From a checkpoint of a small image classifier.
Model: 15.2M parameters, 40-pixel images, arch mlp_mixer, norm layernorm, activation swiglu, patch size [4, 4], width 320.
Rows from block 7 of a small image classifier, named by matrix and row number. Rows with one number belong to one neuron. Each number is 50 + 10 x the weight over its row's rms, rounded and kept within 0 to 99. All counts start at 0. After the name is the row's rms in percent of the matrix's.
After each neuron's rows are labels from the 100 images, of 14976, where the neuron reaches its largest size: "strongest on" is what is common among them. Only what is clearly more common there than usual is listed. The data: retinal OCT scans (Kermany 2017). In brackets: how many of the 100, against the usual share in percent.
# gate: MLP gate (model.blocks.7.mlp.gate.weight, 1280x320), inputs 0-106
# fc1: MLP up (model.blocks.7.mlp.fc1.weight, 1280x320), inputs 0-106
# fc2: MLP down (model.blocks.7.mlp.fc2.weight, 320x1280, transposed), outputs 0-106

gate.226 113:46 41 62 62 50 50 56 54 57 51 43 55 51 34 50 49 44 35 59 49 59 47 57 48 28 49 59 36 75 53 39 48 42 45 55 52 61 28 39 39 35 62 60 64 72 46 74 59 61 64 32 33 44 50 37 36 59 55 31 53 44 54 63 26 43 53 57 51 54 51 73 57 38 32 46 46 45 63 43 50 46 55 47 39 49 65 67 61 48 46 34 57 62 37 40 63 61 50 53 40 57 46 50 73 37 34 49
fc1.226 111:51 64 40 45 31 54 49 40 52 28 44 39 45 36 51 47 73 53 46 51 41 31 50 47 59 63 47 53 33 48 65 39 58 53 49 46 48 61 40 56 58 34 50 42 52 56 56 46 50 53 45 59 47 57 53 51 38 54 37 37 45 60 47 60 56 46 58 39 50 52 67 36 71 43 65 58 52 30 50 55 58 50 48 45 59 36 54 52 56 30 61 51 60 48 35 47 40 64 51 48 47 39 52 42 72 46 49
fc2.226 106:36 32 53 44 37 40 52 42 58 61 52 46 49 51 39 57 29 43 49 49 56 39 47 44 25 48 56 51 58 45 36 63 65 47 30 61 54 43 53 26 41 50 68 50 46 53 54 38 53 61 49 45 49 57 66 41 48 53 54 57 47 60 55 49 64 57 61 58 44 58 58 47 64 53 40 52 47 55 50 35 42 75 43 47 39 52 60 37 61 47 56 56 50 34 32 71 48 52 51 33 65 40 47 53 60 52 48
strongest on: finding: diabetic macular edema (30 vs 11.7)

gate.742 070:46 75 64 43 65 58 59 46 66 60 45 53 33 57 49 50 62 53 38 55 28 49 57 34 55 57 35 73 45 56 31 55 55 50 57 38 55 38 47 65 63 28 68 35 40 55 38 50 45 35 55 43 55 38 48 51 59 57 58 49 51 53 57 51 39 55 48 56 40 27 40 59 65 51 63 41 50 29 68 56 52 47 60 41 52 30 40 57 51 45 47 44 64 48 47 61 61 45 38 42 43 42 39 66 35 47 47
fc1.742 087:57 51 41 48 45 58 37 55 58 54 65 52 43 51 58 54 60 52 34 55 53 79 44 54 61 46 55 35 37 50 51 48 57 48 35 58 38 50 61 58 41 45 55 39 29 38 46 49 52 60 54 35 65 38 60 55 32 47 39 67 59 45 41 58 27 38 48 47 53 62 44 58 66 61 49 54 38 36 53 63 31 45 54 39 43 47 25 66 76 52 61 59 35 52 51 47 43 48 43 48 45 54 56 47 45 63 56
fc2.742 083:56 47 26 50 35 42 40 57 56 42 47 46 52 46 49 46 65 49 48 49 52 64 63 51 47 50 44 40 57 44 48 52 55 47 38 48 55 53 61 55 41 32 61 54 31 44 44 42 56 53 52 39 65 33 65 67 41 41 39 61 58 40 46 66 41 61 49 47 52 52 49 39 65 48 44 52 40 31 62 43 27 44 43 40 34 47 50 58 62 56 66 62 40 48 45 42 44 66 38 68 74 43 58 55 40 58 55
strongest on: finding: choroidal neovascularization (68 vs 29.4)

gate.177 127:62 67 40 78 43 39 48 56 33 45 35 53 56 58 55 49 54 54 46 63 54 52 52 66 42 55 46 47 46 53 44 48 64 47 57 56 40 35 62 38 58 55 42 52 45 36 39 49 34 47 49 45 35 66 52 35 39 51 51 54 37 48 51 52 28 49 62 40 41 53 54 41 53 59 54 54 53 56 56 40 44 53 62 44 49 49 60 45 58 56 77 46 57 54 57 36 46 41 48 23 53 49 41 43 57 52 33
fc1.177 110:47 54 65 23 38 68 35 52 59 38 39 54 65 39 50 67 65 46 54 35 44 48 40 40 52 43 57 50 48 25 55 40 48 61 56 47 49 48 32 66 51 36 60 50 64 44 51 47 62 44 48 59 51 46 53 55 51 45 39 40 56 44 38 50 53 53 57 72 54 44 40 49 67 64 45 38 42 50 36 62 45 46 58 51 44 59 51 53 38 44 34 59 61 59 59 65 36 71 47 76 51 58 63 63 40 51 53
fc2.177 122:55 44 35 45 51 48 49 61 62 48 61 71 54 57 52 41 45 33 59 52 56 65 48 41 54 77 42 52 65 52 43 43 59 64 54 37 52 44 49 55 49 43 59 45 36 26 50 43 37 57 44 56 50 45 55 47 36 42 65 46 42 52 61 43 40 51 38 65 46 56 38 66 38 50 50 47 49 54 62 39 41 66 53 42 26 54 55 49 59 44 48 35 34 72 46 58 52 73 51 62 54 53 78 60 63 49 36
strongest on: finding: diabetic macular edema (30 vs 11.7)

gate.225 150:51 45 54 53 44 43 45 44 33 53 40 39 55 54 41 67 37 45 41 71 49 58 64 57 49 59 52 49 62 58 68 44 51 45 52 56 45 51 74 44 58 45 56 50 47 61 49 42 62 45 48 52 42 53 47 42 51 44 60 37 29 40 62 56 47 49 33 34 49 48 61 42 46 45 64 45 63 55 51 51 33 30 52 21 63 58 53 45 53 42 66 34 63 64 42 60 43 50 33 50 51 53 57 41 45 70 52
fc1.225 142:33 46 56 46 46 53 65 63 57 53 43 34 50 73 52 72 59 43 54 74 50 50 52 46 53 44 51 56 55 48 53 40 50 32 53 55 61 45 48 44 53 49 51 45 55 51 57 39 46 45 54 52 36 43 41 35 39 49 38 42 60 56 56 56 43 50 49 47 67 36 45 65 55 39 53 24 54 58 55 54 40 49 62 41 45 46 68 57 55 56 35 27 64 46 34 51 46 62 58 48 59 60 51 36 62 52 47
fc2.225 136:53 46 67 70 35 40 53 32 46 52 53 70 62 43 55 46 67 54 45 60 59 40 40 45 41 62 43 55 50 42 41 29 60 52 49 68 56 61 53 56 65 57 48 47 44 50 55 45 67 43 51 66 63 39 47 53 41 54 54 44 60 62 52 59 57 54 30 35 47 49 45 64 47 53 26 56 52 59 47 52 57 50 40 36 34 47 54 22 68 51 46 35 72 37 39 47 57 69 50 65 52 30 74 51 62 32 51
strongest on: finding: normal (82 vs 51.6)

gate.231 093:59 40 35 73 35 41 43 67 51 46 49 61 51 61 42 62 38 50 50 53 55 59 42 42 56 65 51 47 42 59 26 53 59 31 38 60 41 44 33 59 46 42 27 48 46 64 47 50 34 45 58 68 59 40 55 31 44 40 44 58 50 57 63 55 44 50 47 46 59 40 42 44 51 46 43 53 36 59 32 50 49 39 50 59 54 46 33 37 60 56 38 45 56 69 36 53 62 40 60 46 60 59 46 35 52 33 39
fc1.231 081:50 43 48 62 55 41 28 40 39 30 61 54 61 58 53 71 49 40 55 43 49 46 47 52 50 35 43 50 44 37 56 41 57 53 52 72 49 70 57 59 46 57 57 33 53 53 40 82 30 57 55 48 52 37 59 41 60 55 37 50 44 40 41 54 43 60 69 50 50 50 48 60 52 55 54 55 63 55 34 47 39 45 29 71 69 40 63 53 56 48 41 45 54 54 40 42 57 57 51 37 45 57 33 49 47 48 60
fc2.231 079:67 53 38 46 49 53 56 51 36 34 47 37 58 48 34 75 49 51 52 52 48 62 26 50 60 38 59 52 41 41 61 57 53 57 50 53 41 38 56 55 42 41 54 67 49 43 61 47 61 55 36 64 55 44 40 41 32 48 59 56 49 65 32 65 54 41 53 35 64 49 40 51 32 57 55 34 60 55 39 69 47 50 56 54 56 54 30 57 49 57 42 53 49 53 57 44 76 55 31 60 50 53 42 31 48 42 54
strongest on: finding: normal (82 vs 51.6)

gate.714 115:41 40 46 52 48 58 44 34 41 48 34 60 46 51 48 30 45 39 36 40 53 50 59 52 46 38 59 57 58 37 50 65 48 49 25 51 50 58 68 46 54 38 38 49 43 68 56 69 53 33 49 40 42 51 53 47 54 35 42 45 48 50 38 55 56 58 59 59 46 47 57 27 59 50 42 27 60 67 31 60 49 50 48 36 48 76 46 33 49 47 53 35 76 63 45 45 64 52 48 42 48 51 43 43 63 45 61
fc1.714 112:54 55 51 67 59 50 61 51 63 39 61 67 52 38 53 42 58 47 61 59 53 43 52 50 26 65 52 22 35 60 48 53 42 64 46 43 60 38 35 56 49 57 62 48 52 34 33 64 38 61 58 39 49 52 46 48 50 56 43 60 59 48 63 35 52 41 53 60 58 48 57 67 43 51 64 52 52 47 67 40 47 54 55 52 47 36 38 56 33 44 63 75 25 48 59 45 58 45 49 45 64 48 45 48 36 54 29
fc2.714 110:39 45 66 40 62 68 35 53 45 67 48 44 40 40 52 56 48 60 53 63 64 60 52 27 44 40 51 50 49 51 71 54 37 54 48 56 48 45 49 61 49 57 62 49 43 39 52 67 38 53 49 56 55 78 62 53 55 58 33 42 64 42 59 70 49 46 48 44 38 60 62 48 55 39 50 41 47 44 54 45 29 54 32 54 45 58 52 52 40 34 44 55 58 56 55 46 55 50 47 38 47 53 47 49 63 44 72
strongest on: finding: normal (100 vs 51.6)

gate.308 102:59 44 59 30 44 53 59 52 59 52 38 43 51 53 43 61 57 64 56 65 43 53 37 62 55 55 49 48 51 56 50 50 47 44 45 50 53 52 46 32 56 46 51 34 61 28 47 41 66 39 53 55 57 29 58 52 58 63 48 46 37 58 66 45 27 48 59 49 54 39 61 57 51 61 60 54 58 49 58 69 62 49 69 35 36 62 38 44 52 67 42 49 39 67 60 52 47 44 58 50 57 51 57 75 50 62 46
fc1.308 094:60 57 44 39 47 53 43 48 53 58 52 33 47 38 53 50 52 69 41 66 51 58 43 57 57 53 47 50 47 54 57 51 46 49 39 50 48 37 63 60 50 51 58 45 62 33 38 40 55 53 56 57 36 51 53 54 74 50 40 59 55 39 51 41 38 48 47 44 59 57 45 49 56 48 72 53 41 47 36 47 60 39 66 41 51 64 27 45 45 50 44 62 39 64 49 55 50 58 49 57 39 29 60 72 67 46 51
fc2.308 109:44 60 66 42 49 56 43 56 46 54 49 43 56 52 55 56 68 52 47 58 52 44 60 41 41 48 37 46 57 39 59 42 59 53 67 57 47 60 49 66 35 60 45 47 49 36 41 46 56 76 40 55 49 49 39 45 41 40 50 43 48 43 51 59 48 45 48 49 47 65 48 47 67 56 59 66 36 50 36 42 69 51 31 49 64 50 57 49 41 48 64 71 45 52 45 62 41 42 38 56 33 45 47 55 68 57 47
strongest on: finding: choroidal neovascularization (77 vs 29.4)

gate.457 144:45 41 51 67 51 45 42 64 47 48 36 34 54 56 40 46 47 53 60 51 35 40 65 33 45 39 54 45 61 62 52 48 61 38 48 63 48 57 49 32 51 44 45 37 66 49 65 61 56 42 61 40 42 45 59 30 41 59 54 36 42 59 56 65 47 37 44 27 50 55 58 55 62 47 37 47 40 60 30 48 56 29 48 49 70 76 43 47 50 47 35 43 35 46 56 58 56 40 58 49 44 51 37 49 53 42 46
fc1.457 138:62 41 46 53 44 50 47 50 43 61 53 39 57 33 49 56 46 51 64 57 48 49 52 56 52 28 60 48 54 36 47 70 54 55 31 55 54 60 37 43 36 48 68 24 71 50 67 67 65 51 63 43 36 57 61 64 64 62 76 46 35 59 54 59 54 44 40 50 45 50 38 62 62 36 59 46 58 59 51 53 55 27 52 58 52 60 46 40 50 63 60 55 52 32 54 44 67 46 45 56 36 39 56 60 64 39 51
fc2.457 133:62 69 56 65 71 38 55 47 49 57 60 54 48 54 39 54 40 42 60 43 64 54 61 79 65 57 58 44 64 60 19 57 69 46 54 48 54 39 37 39 68 49 33 37 52 46 64 37 53 57 29 58 49 27 46 61 41 34 48 72 57 54 47 48 67 56 49 53 50 45 60 56 64 47 55 56 47 44 47 47 51 31 60 53 47 60 58 31 67 63 44 37 60 65 50 43 52 51 55 51 54 43 45 41 62 45 39
strongest on: finding: normal (99 vs 51.6)

gate.750 056:47 48 64 71 53 36 35 45 56 45 40 53 58 59 45 52 48 52 54 56 51 44 71 55 42 52 37 46 48 53 68 55 62 56 38 66 51 60 43 52 52 43 50 56 44 65 62 79 75 41 48 37 59 52 36 59 71 55 43 57 38 47 34 35 57 66 68 68 46 51 51 30 47 66 56 57 40 58 24 59 54 42 55 54 51 53 56 63 29 58 49 41 34 49 49 42 56 34 53 29 33 51 43 48 48 50 50
fc1.750 078:21 65 48 56 60 33 47 42 59 47 48 62 51 51 44 54 55 40 54 54 43 53 66 39 55 56 65 30 49 61 83 53 49 37 51 71 53 61 53 64 55 57 41 47 57 62 48 63 55 37 56 22 65 57 46 45 54 40 59 49 43 59 62 61 49 52 42 42 35 57 40 41 45 70 66 51 44 54 48 59 40 48 53 53 56 55 36 59 44 54 57 57 58 49 46 42 50 46 56 38 43 69 52 43 52 52 48
fc2.750 070:24 57 60 66 65 39 50 43 58 53 42 53 67 54 45 45 71 47 52 55 37 41 58 39 40 53 56 38 54 61 79 51 74 45 55 56 63 59 52 55 47 54 39 53 37 48 62 54 31 47 55 34 56 50 56 39 56 29 49 42 20 51 46 65 41 49 44 35 46 34 51 48 43 52 77 39 65 53 41 79 33 55 54 54 54 53 36 50 55 50 44 44 51 36 44 49 62 43 43 40 56 65 50 51 65 50 50
strongest on: finding: normal (79 vs 51.6)

gate.761 128:42 46 55 46 41 35 46 40 44 30 52 58 48 56 54 56 38 50 66 52 45 50 49 65 36 50 65 46 49 56 72 53 64 43 71 32 65 47 52 59 49 50 41 39 45 33 60 55 54 37 58 36 45 40 53 66 49 56 39 52 48 41 43 60 50 56 58 63 42 55 35 42 62 52 42 47 41 43 48 53 46 50 48 46 30 55 53 32 42 69 54 37 45 36 40 48 33 50 56 47 60 39 57 47 54 59 40
fc1.761 109:53 59 48 51 49 38 68 56 41 67 55 53 52 59 49 43 39 53 53 75 39 53 53 54 40 35 45 39 68 40 53 33 51 60 52 41 68 56 54 48 34 39 52 49 57 54 47 48 55 43 44 68 35 50 76 60 67 48 53 37 37 37 38 69 56 54 43 42 46 50 71 43 50 56 64 58 46 38 53 32 46 56 26 57 46 38 51 35 28 60 46 48 61 53 38 46 51 54 45 68 47 60 48 56 64 60 69
fc2.761 114:64 37 42 55 64 65 43 56 53 65 56 51 45 43 40 40 61 54 60 51 49 49 39 24 47 56 43 53 46 62 49 71 50 61 45 45 44 40 58 42 48 52 44 45 62 38 35 46 59 45 53 46 47 60 51 44 63 40 61 55 38 63 59 44 62 49 54 55 37 48 52 71 44 59 53 52 59 52 64 60 41 57 61 58 71 37 31 34 49 41 48 65 48 45 54 46 32 43 58 45 38 64 33 70 47 49 50
strongest on: finding: choroidal neovascularization (72 vs 29.4)

gate.681 145:50 67 48 34 54 43 56 44 41 65 55 56 70 46 55 42 44 58 52 47 71 32 44 55 56 47 31 57 45 46 40 58 39 59 31 61 58 38 41 46 49 57 46 43 63 50 56 45 60 45 36 60 48 31 47 62 40 41 49 59 38 45 59 40 59 56 64 60 39 63 47 49 38 47 41 32 42 65 42 51 55 60 34 43 37 52 37 51 55 66 31 56 49 35 60 56 45 71 47 59 50 58 64 53 40 45 44
fc1.681 136:54 62 68 39 41 56 32 43 36 46 61 63 64 45 61 46 51 68 43 54 56 43 55 64 44 43 21 42 58 78 52 48 55 47 44 51 54 55 63 40 49 57 37 70 45 47 50 52 29 56 58 29 42 54 37 78 46 57 47 57 59 33 53 44 50 52 47 45 54 48 47 37 48 57 54 59 37 61 37 62 40 45 53 37 53 79 45 53 55 38 40 49 39 45 49 54 64 49 44 42 60 34 42 64 57 49 47
fc2.681 130:56 40 64 43 42 40 33 51 54 36 35 49 54 32 49 50 53 58 50 52 59 50 37 53 43 58 60 50 38 41 57 54 45 26 56 38 62 50 48 50 55 51 48 42 37 43 64 51 46 46 53 41 32 37 57 44 57 47 72 50 53 51 55 63 54 31 60 73 61 55 41 38 50 34 53 58 66 57 54 40 39 56 58 43 57 72 49 51 49 45 62 39 55 63 43 39 53 52 51 45 64 68 44 47 42 27 60
strongest on: finding: diabetic macular edema (28 vs 11.7)

gate.392 132:48 50 36 53 47 56 56 42 52 51 72 47 45 73 54 47 49 47 42 59 50 46 55 42 41 66 47 53 53 45 40 44 38 30 58 65 41 54 40 39 42 53 30 65 30 57 52 49 48 26 31 34 38 45 49 57 50 40 27 60 48 53 59 72 36 50 59 38 44 79 56 26 42 47 41 53 58 55 52 60 54 64 50 61 48 39 43 58 45 59 44 45 58 44 40 50 38 60 46 48 44 47 51 43 40 52 64
fc1.392 112:48 39 51 54 70 31 52 52 49 51 61 51 58 60 51 59 68 45 26 37 51 52 40 55 53 54 60 40 48 46 58 41 56 54 57 45 56 54 56 43 61 48 54 47 30 60 33 50 53 42 42 42 49 59 60 57 59 54 40 59 57 46 51 67 30 27 29 40 70 59 41 41 48 66 61 67 53 65 70 66 44 77 58 33 70 38 59 61 45 48 39 46 53 47 35 53 45 58 35 33 33 57 43 47 32 33 54
fc2.392 130:60 32 35 36 49 53 38 46 57 37 61 57 42 52 53 34 66 55 58 56 51 50 54 56 51 66 49 51 48 45 49 66 51 41 40 43 50 45 44 48 53 38 70 50 60 52 65 56 49 47 55 48 61 41 28 44 44 49 55 59 35 56 61 46 52 56 42 41 34 46 40 54 25 43 47 40 56 54 67 39 63 34 41 61 45 42 58 48 47 39 45 53 49 58 42 42 48 59 56 24 42 37 51 60 60 67 21
strongest on: finding: diabetic macular edema (44 vs 11.7)

gate.228 081:72 66 41 48 46 60 49 59 55 46 54 52 29 46 68 43 46 53 61 44 52 43 46 54 48 62 45 43 51 27 40 60 50 69 57 35 59 33 52 33 59 53 62 22 48 37 50 56 63 50 35 33 42 62 43 45 57 48 46 54 39 36 58 61 40 67 51 54 51 43 63 63 53 45 45 47 52 58 64 33 56 48 62 33 58 51 31 40 64 55 71 40 49 60 46 57 49 43 48 55 49 65 57 64 49 43 54
fc1.228 089:46 50 70 49 34 59 52 54 49 29 64 58 57 50 61 54 40 43 50 55 54 60 53 53 51 63 49 58 46 63 66 58 54 40 47 37 42 50 54 45 54 52 45 43 61 54 48 61 46 51 51 61 69 45 59 43 45 29 32 53 72 53 49 37 51 46 43 29 67 30 48 40 40 57 46 62 63 51 43 51 43 59 42 48 28 49 53 41 39 63 57 47 52 51 58 62 58 50 60 36 53 45 40 43 35 65 59
fc2.228 090:56 48 42 35 40 49 59 55 39 40 50 39 53 52 56 57 38 48 47 55 56 35 46 51 62 64 51 45 44 58 74 52 50 56 52 31 39 46 53 63 58 35 47 37 52 44 45 61 61 66 56 52 48 59 65 46 44 42 27 59 64 48 42 55 49 72 46 42 51 43 48 45 41 41 34 54 70 66 51 61 50 55 45 44 34 41 65 36 42 43 48 29 57 42 51 63 54 61 50 52 57 56 49 29 42 58 55
strongest on: finding: diabetic macular edema (35 vs 11.7)

gate.548 168:42 36 46 36 53 40 48 40 50 67 60 51 60 62 57 56 42 48 59 40 39 36 53 30 58 45 53 51 49 63 59 49 64 45 57 67 63 22 62 59 40 58 62 56 63 44 54 51 51 71 46 44 55 54 31 75 45 46 40 56 51 46 53 44 50 50 24 47 48 45 47 52 40 70 57 43 58 49 55 32 60 43 38 44 47 55 49 40 52 56 50 66 44 48 30 60 53 49 51 43 49 43 45 52 44 56 32
fc1.548 141:60 43 51 63 53 64 55 42 66 50 63 62 47 49 36 35 48 57 41 55 59 70 53 50 36 61 45 45 59 43 52 78 27 44 39 53 33 62 30 53 63 37 40 38 56 52 44 35 57 33 56 40 61 58 59 42 57 50 57 48 53 57 66 36 43 69 43 61 67 51 66 48 34 30 39 37 30 41 56 57 44 26 58 53 63 45 45 49 50 48 50 36 45 56 56 32 62 49 55 53 46 51 61 39 50 41 47
fc2.548 140:47 43 55 47 60 41 51 48 53 41 59 56 60 49 51 39 35 48 46 39 54 58 41 48 55 32 65 44 58 53 48 46 57 45 54 49 64 45 50 56 56 32 47 47 52 38 40 52 52 45 39 44 61 28 53 62 58 56 46 36 43 43 52 53 49 46 46 41 45 43 51 62 45 44 71 63 54 58 37 39 78 35 43 52 58 58 38 61 40 64 84 59 47 36 56 54 65 52 38 50 36 62 50 48 51 43 40
strongest on: finding: normal (83 vs 51.6)

gate.105 112:50 61 56 47 53 44 52 52 56 40 50 51 62 53 53 50 68 54 55 50 54 56 67 64 48 50 48 65 46 37 53 53 45 43 68 55 33 53 57 42 43 42 59 52 60 36 60 47 47 30 38 35 31 72 52 39 37 47 46 49 49 43 71 71 48 43 54 44 43 62 44 49 43 34 71 48 52 32 42 54 49 57 41 42 53 51 46 40 55 57 57 55 44 62 44 43 68 52 45 38 53 56 47 25 40 33 53
fc1.105 120:63 57 56 48 55 42 53 35 37 39 67 48 55 61 44 47 43 35 48 40 34 49 50 48 36 57 35 48 43 46 43 68 46 54 60 60 37 50 56 44 39 36 57 48 40 42 33 52 52 34 28 41 43 51 46 67 58 45 61 62 47 48 45 35 53 47 48 36 51 59 49 51 43 31 49 37 51 26 47 65 61 36 65 62 50 57 57 35 66 47 33 54 55 52 48 30 39 58 60 39 61 52 65 46 48 53 51
fc2.105 114:56 55 42 54 63 64 69 54 60 62 49 58 44 39 44 53 36 38 37 43 40 50 45 41 50 50 64 41 42 53 63 80 41 39 36 43 47 43 52 45 51 49 56 47 31 52 43 56 30 67 54 60 18 38 52 54 42 48 43 44 33 48 38 30 41 32 56 47 64 36 61 66 59 53 37 46 37 58 46 47 52 45 45 55 64 34 55 54 52 48 49 52 34 51 52 36 42 59 44 49 58 46 48 53 52 57 68
strongest on: finding: choroidal neovascularization (68 vs 29.4)

gate.253 161:43 52 33 48 55 49 53 62 42 35 69 47 40 46 39 47 29 56 52 50 46 44 43 53 55 53 48 51 36 40 37 59 56 47 52 54 60 46 55 36 37 56 51 38 61 32 45 42 58 35 40 52 37 44 56 51 44 55 47 58 65 36 54 54 41 47 37 40 61 64 84 36 57 46 52 63 46 52 47 50 60 49 57 34 63 51 35 52 62 43 50 51 41 45 60 52 59 39 39 45 55 52 38 47 51 42 42
fc1.253 138:36 45 52 44 46 42 33 51 54 40 62 48 41 48 59 45 48 41 44 50 48 43 46 60 69 53 53 43 40 59 48 44 55 46 50 51 69 42 46 41 47 64 60 32 69 59 48 51 43 57 58 31 46 56 47 57 62 71 33 54 61 52 66 58 58 53 54 58 54 48 58 48 35 45 54 39 46 46 54 46 64 41 38 55 49 65 43 56 70 61 45 54 44 63 40 65 50 35 47 59 73 41 52 46 42 27 55
fc2.253 140:44 71 50 53 49 54 50 54 46 44 65 42 32 57 40 52 49 62 42 45 39 53 57 65 46 58 54 62 44 48 38 59 35 47 39 51 46 56 50 51 50 49 60 46 70 36 37 60 47 46 56 77 52 44 48 42 50 46 41 36 60 50 56 42 56 45 66 48 52 71 68 71 43 53 52 59 54 44 50 58 49 51 60 57 48 42 49 76 60 57 51 63 50 34 38 74 51 38 39 43 33 55 35 45 57 34 41
strongest on: finding: choroidal neovascularization (71 vs 29.4)

gate.496 082:68 51 51 40 49 61 53 52 54 46 55 52 43 53 48 75 62 35 45 31 59 65 55 35 52 56 49 35 50 38 49 34 52 35 52 41 40 44 41 58 29 24 55 49 40 65 59 62 48 35 48 64 58 55 59 53 49 48 41 36 55 54 49 63 48 54 37 52 50 50 52 60 32 57 53 67 51 56 36 54 55 54 51 44 55 41 61 48 51 52 61 11 42 48 57 49 36 46 39 50 48 45 48 62 68 62 52
fc1.496 083:48 55 71 46 46 58 51 39 50 62 44 42 37 46 44 57 65 39 47 58 60 37 50 56 51 62 52 80 67 46 25 62 67 46 50 43 46 50 58 58 48 78 39 51 62 52 60 49 55 61 50 32 49 67 52 52 37 39 33 49 49 48 41 59 19 56 46 60 40 57 65 44 55 51 44 53 42 40 38 54 55 61 53 47 46 54 48 44 65 56 60 49 50 51 50 39 55 59 56 53 42 41 54 42 54 33 57
fc2.496 085:49 35 59 57 51 56 45 50 47 48 65 61 45 66 61 55 64 50 44 76 52 31 52 71 49 60 55 54 61 49 43 59 53 69 56 45 65 49 64 40 53 55 57 50 61 49 51 47 45 48 57 36 54 51 55 59 50 29 26 61 48 49 38 53 19 64 50 58 43 44 72 67 60 38 64 41 52 42 18 59 46 36 39 58 43 37 34 54 56 43 39 42 49 71 40 51 31 49 56 59 46 48 52 49 57 35 42
strongest on: finding: diabetic macular edema (30 vs 11.7)

gate.375 110:48 71 53 55 52 57 53 54 54 46 55 39 55 45 44 72 45 58 53 57 59 59 53 26 60 55 35 37 57 40 49 62 54 58 61 47 58 54 44 48 34 68 52 58 48 75 65 44 42 41 50 51 67 53 54 35 45 39 64 33 47 50 61 50 57 29 44 37 50 54 53 49 56 44 52 49 50 68 40 35 58 50 75 47 52 49 45 62 28 36 61 48 65 39 57 54 36 38 60 53 45 64 51 25 55 37 39
fc1.375 105:47 63 49 41 57 43 66 46 59 52 57 43 53 57 56 55 47 53 47 50 67 51 50 48 50 49 55 37 46 49 57 51 41 41 49 50 42 63 48 45 24 44 32 55 51 57 40 49 52 54 46 54 46 53 57 53 50 37 63 70 64 60 43 55 41 19 51 38 53 57 41 49 38 46 49 48 79 54 52 55 56 51 48 54 53 54 38 75 63 39 58 46 61 56 69 38 23 42 46 33 32 51 46 44 48 67 29
fc2.375 106:45 40 37 38 58 51 71 44 48 42 54 57 50 42 49 47 45 24 56 56 64 44 29 53 41 58 33 47 62 54 49 28 41 29 34 51 64 60 59 49 54 23 42 62 55 67 45 41 38 52 50 49 56 50 53 36 41 58 44 47 46 44 58 36 44 40 44 70 52 51 53 37 57 47 56 54 63 56 54 66 41 39 46 65 48 55 44 56 52 37 55 61 65 61 79 47 56 32 44 56 37 70 45 52 52 32 45
strongest on: finding: normal (80 vs 51.6)

gate.374 069:53 51 52 62 17 54 58 55 50 54 47 29 36 49 58 52 58 39 56 59 72 54 48 59 56 43 52 60 40 38 36 41 46 48 43 47 53 46 49 51 62 44 41 62 55 60 72 64 43 49 57 36 46 40 41 54 54 48 46 50 65 46 41 46 37 51 43 44 36 59 37 54 69 49 45 54 52 48 46 37 40 50 34 48 49 50 49 57 60 62 51 56 46 50 43 64 62 41 59 68 36 54 69 50 61 47 64
fc1.374 079:61 40 54 58 56 52 77 56 62 34 44 54 55 45 42 53 46 59 45 49 54 47 46 51 52 33 47 64 51 43 47 38 61 57 62 53 52 47 52 53 53 57 37 57 57 36 53 48 31 41 40 70 55 45 59 43 42 64 52 50 60 61 38 40 63 64 26 43 57 52 53 39 69 45 42 41 50 54 49 60 45 59 47 61 30 48 61 51 39 45 33 48 69 55 72 56 58 53 52 45 54 68 56 46 46 49 41
fc2.374 078:48 42 51 68 39 53 62 37 45 47 76 51 70 62 63 35 40 50 52 48 63 48 68 35 69 31 55 36 27 31 57 48 48 30 52 52 48 47 53 57 51 47 59 52 51 52 47 57 60 50 32 51 34 43 37 54 32 77 45 62 53 53 42 44 48 67 47 54 45 75 49 56 56 50 40 48 58 61 24 54 52 54 65 53 46 53 64 40 55 27 60 64 52 39 53 47 40 66 45 23 50 69 45 58 39 46 45
strongest on: finding: diabetic macular edema (28 vs 11.7)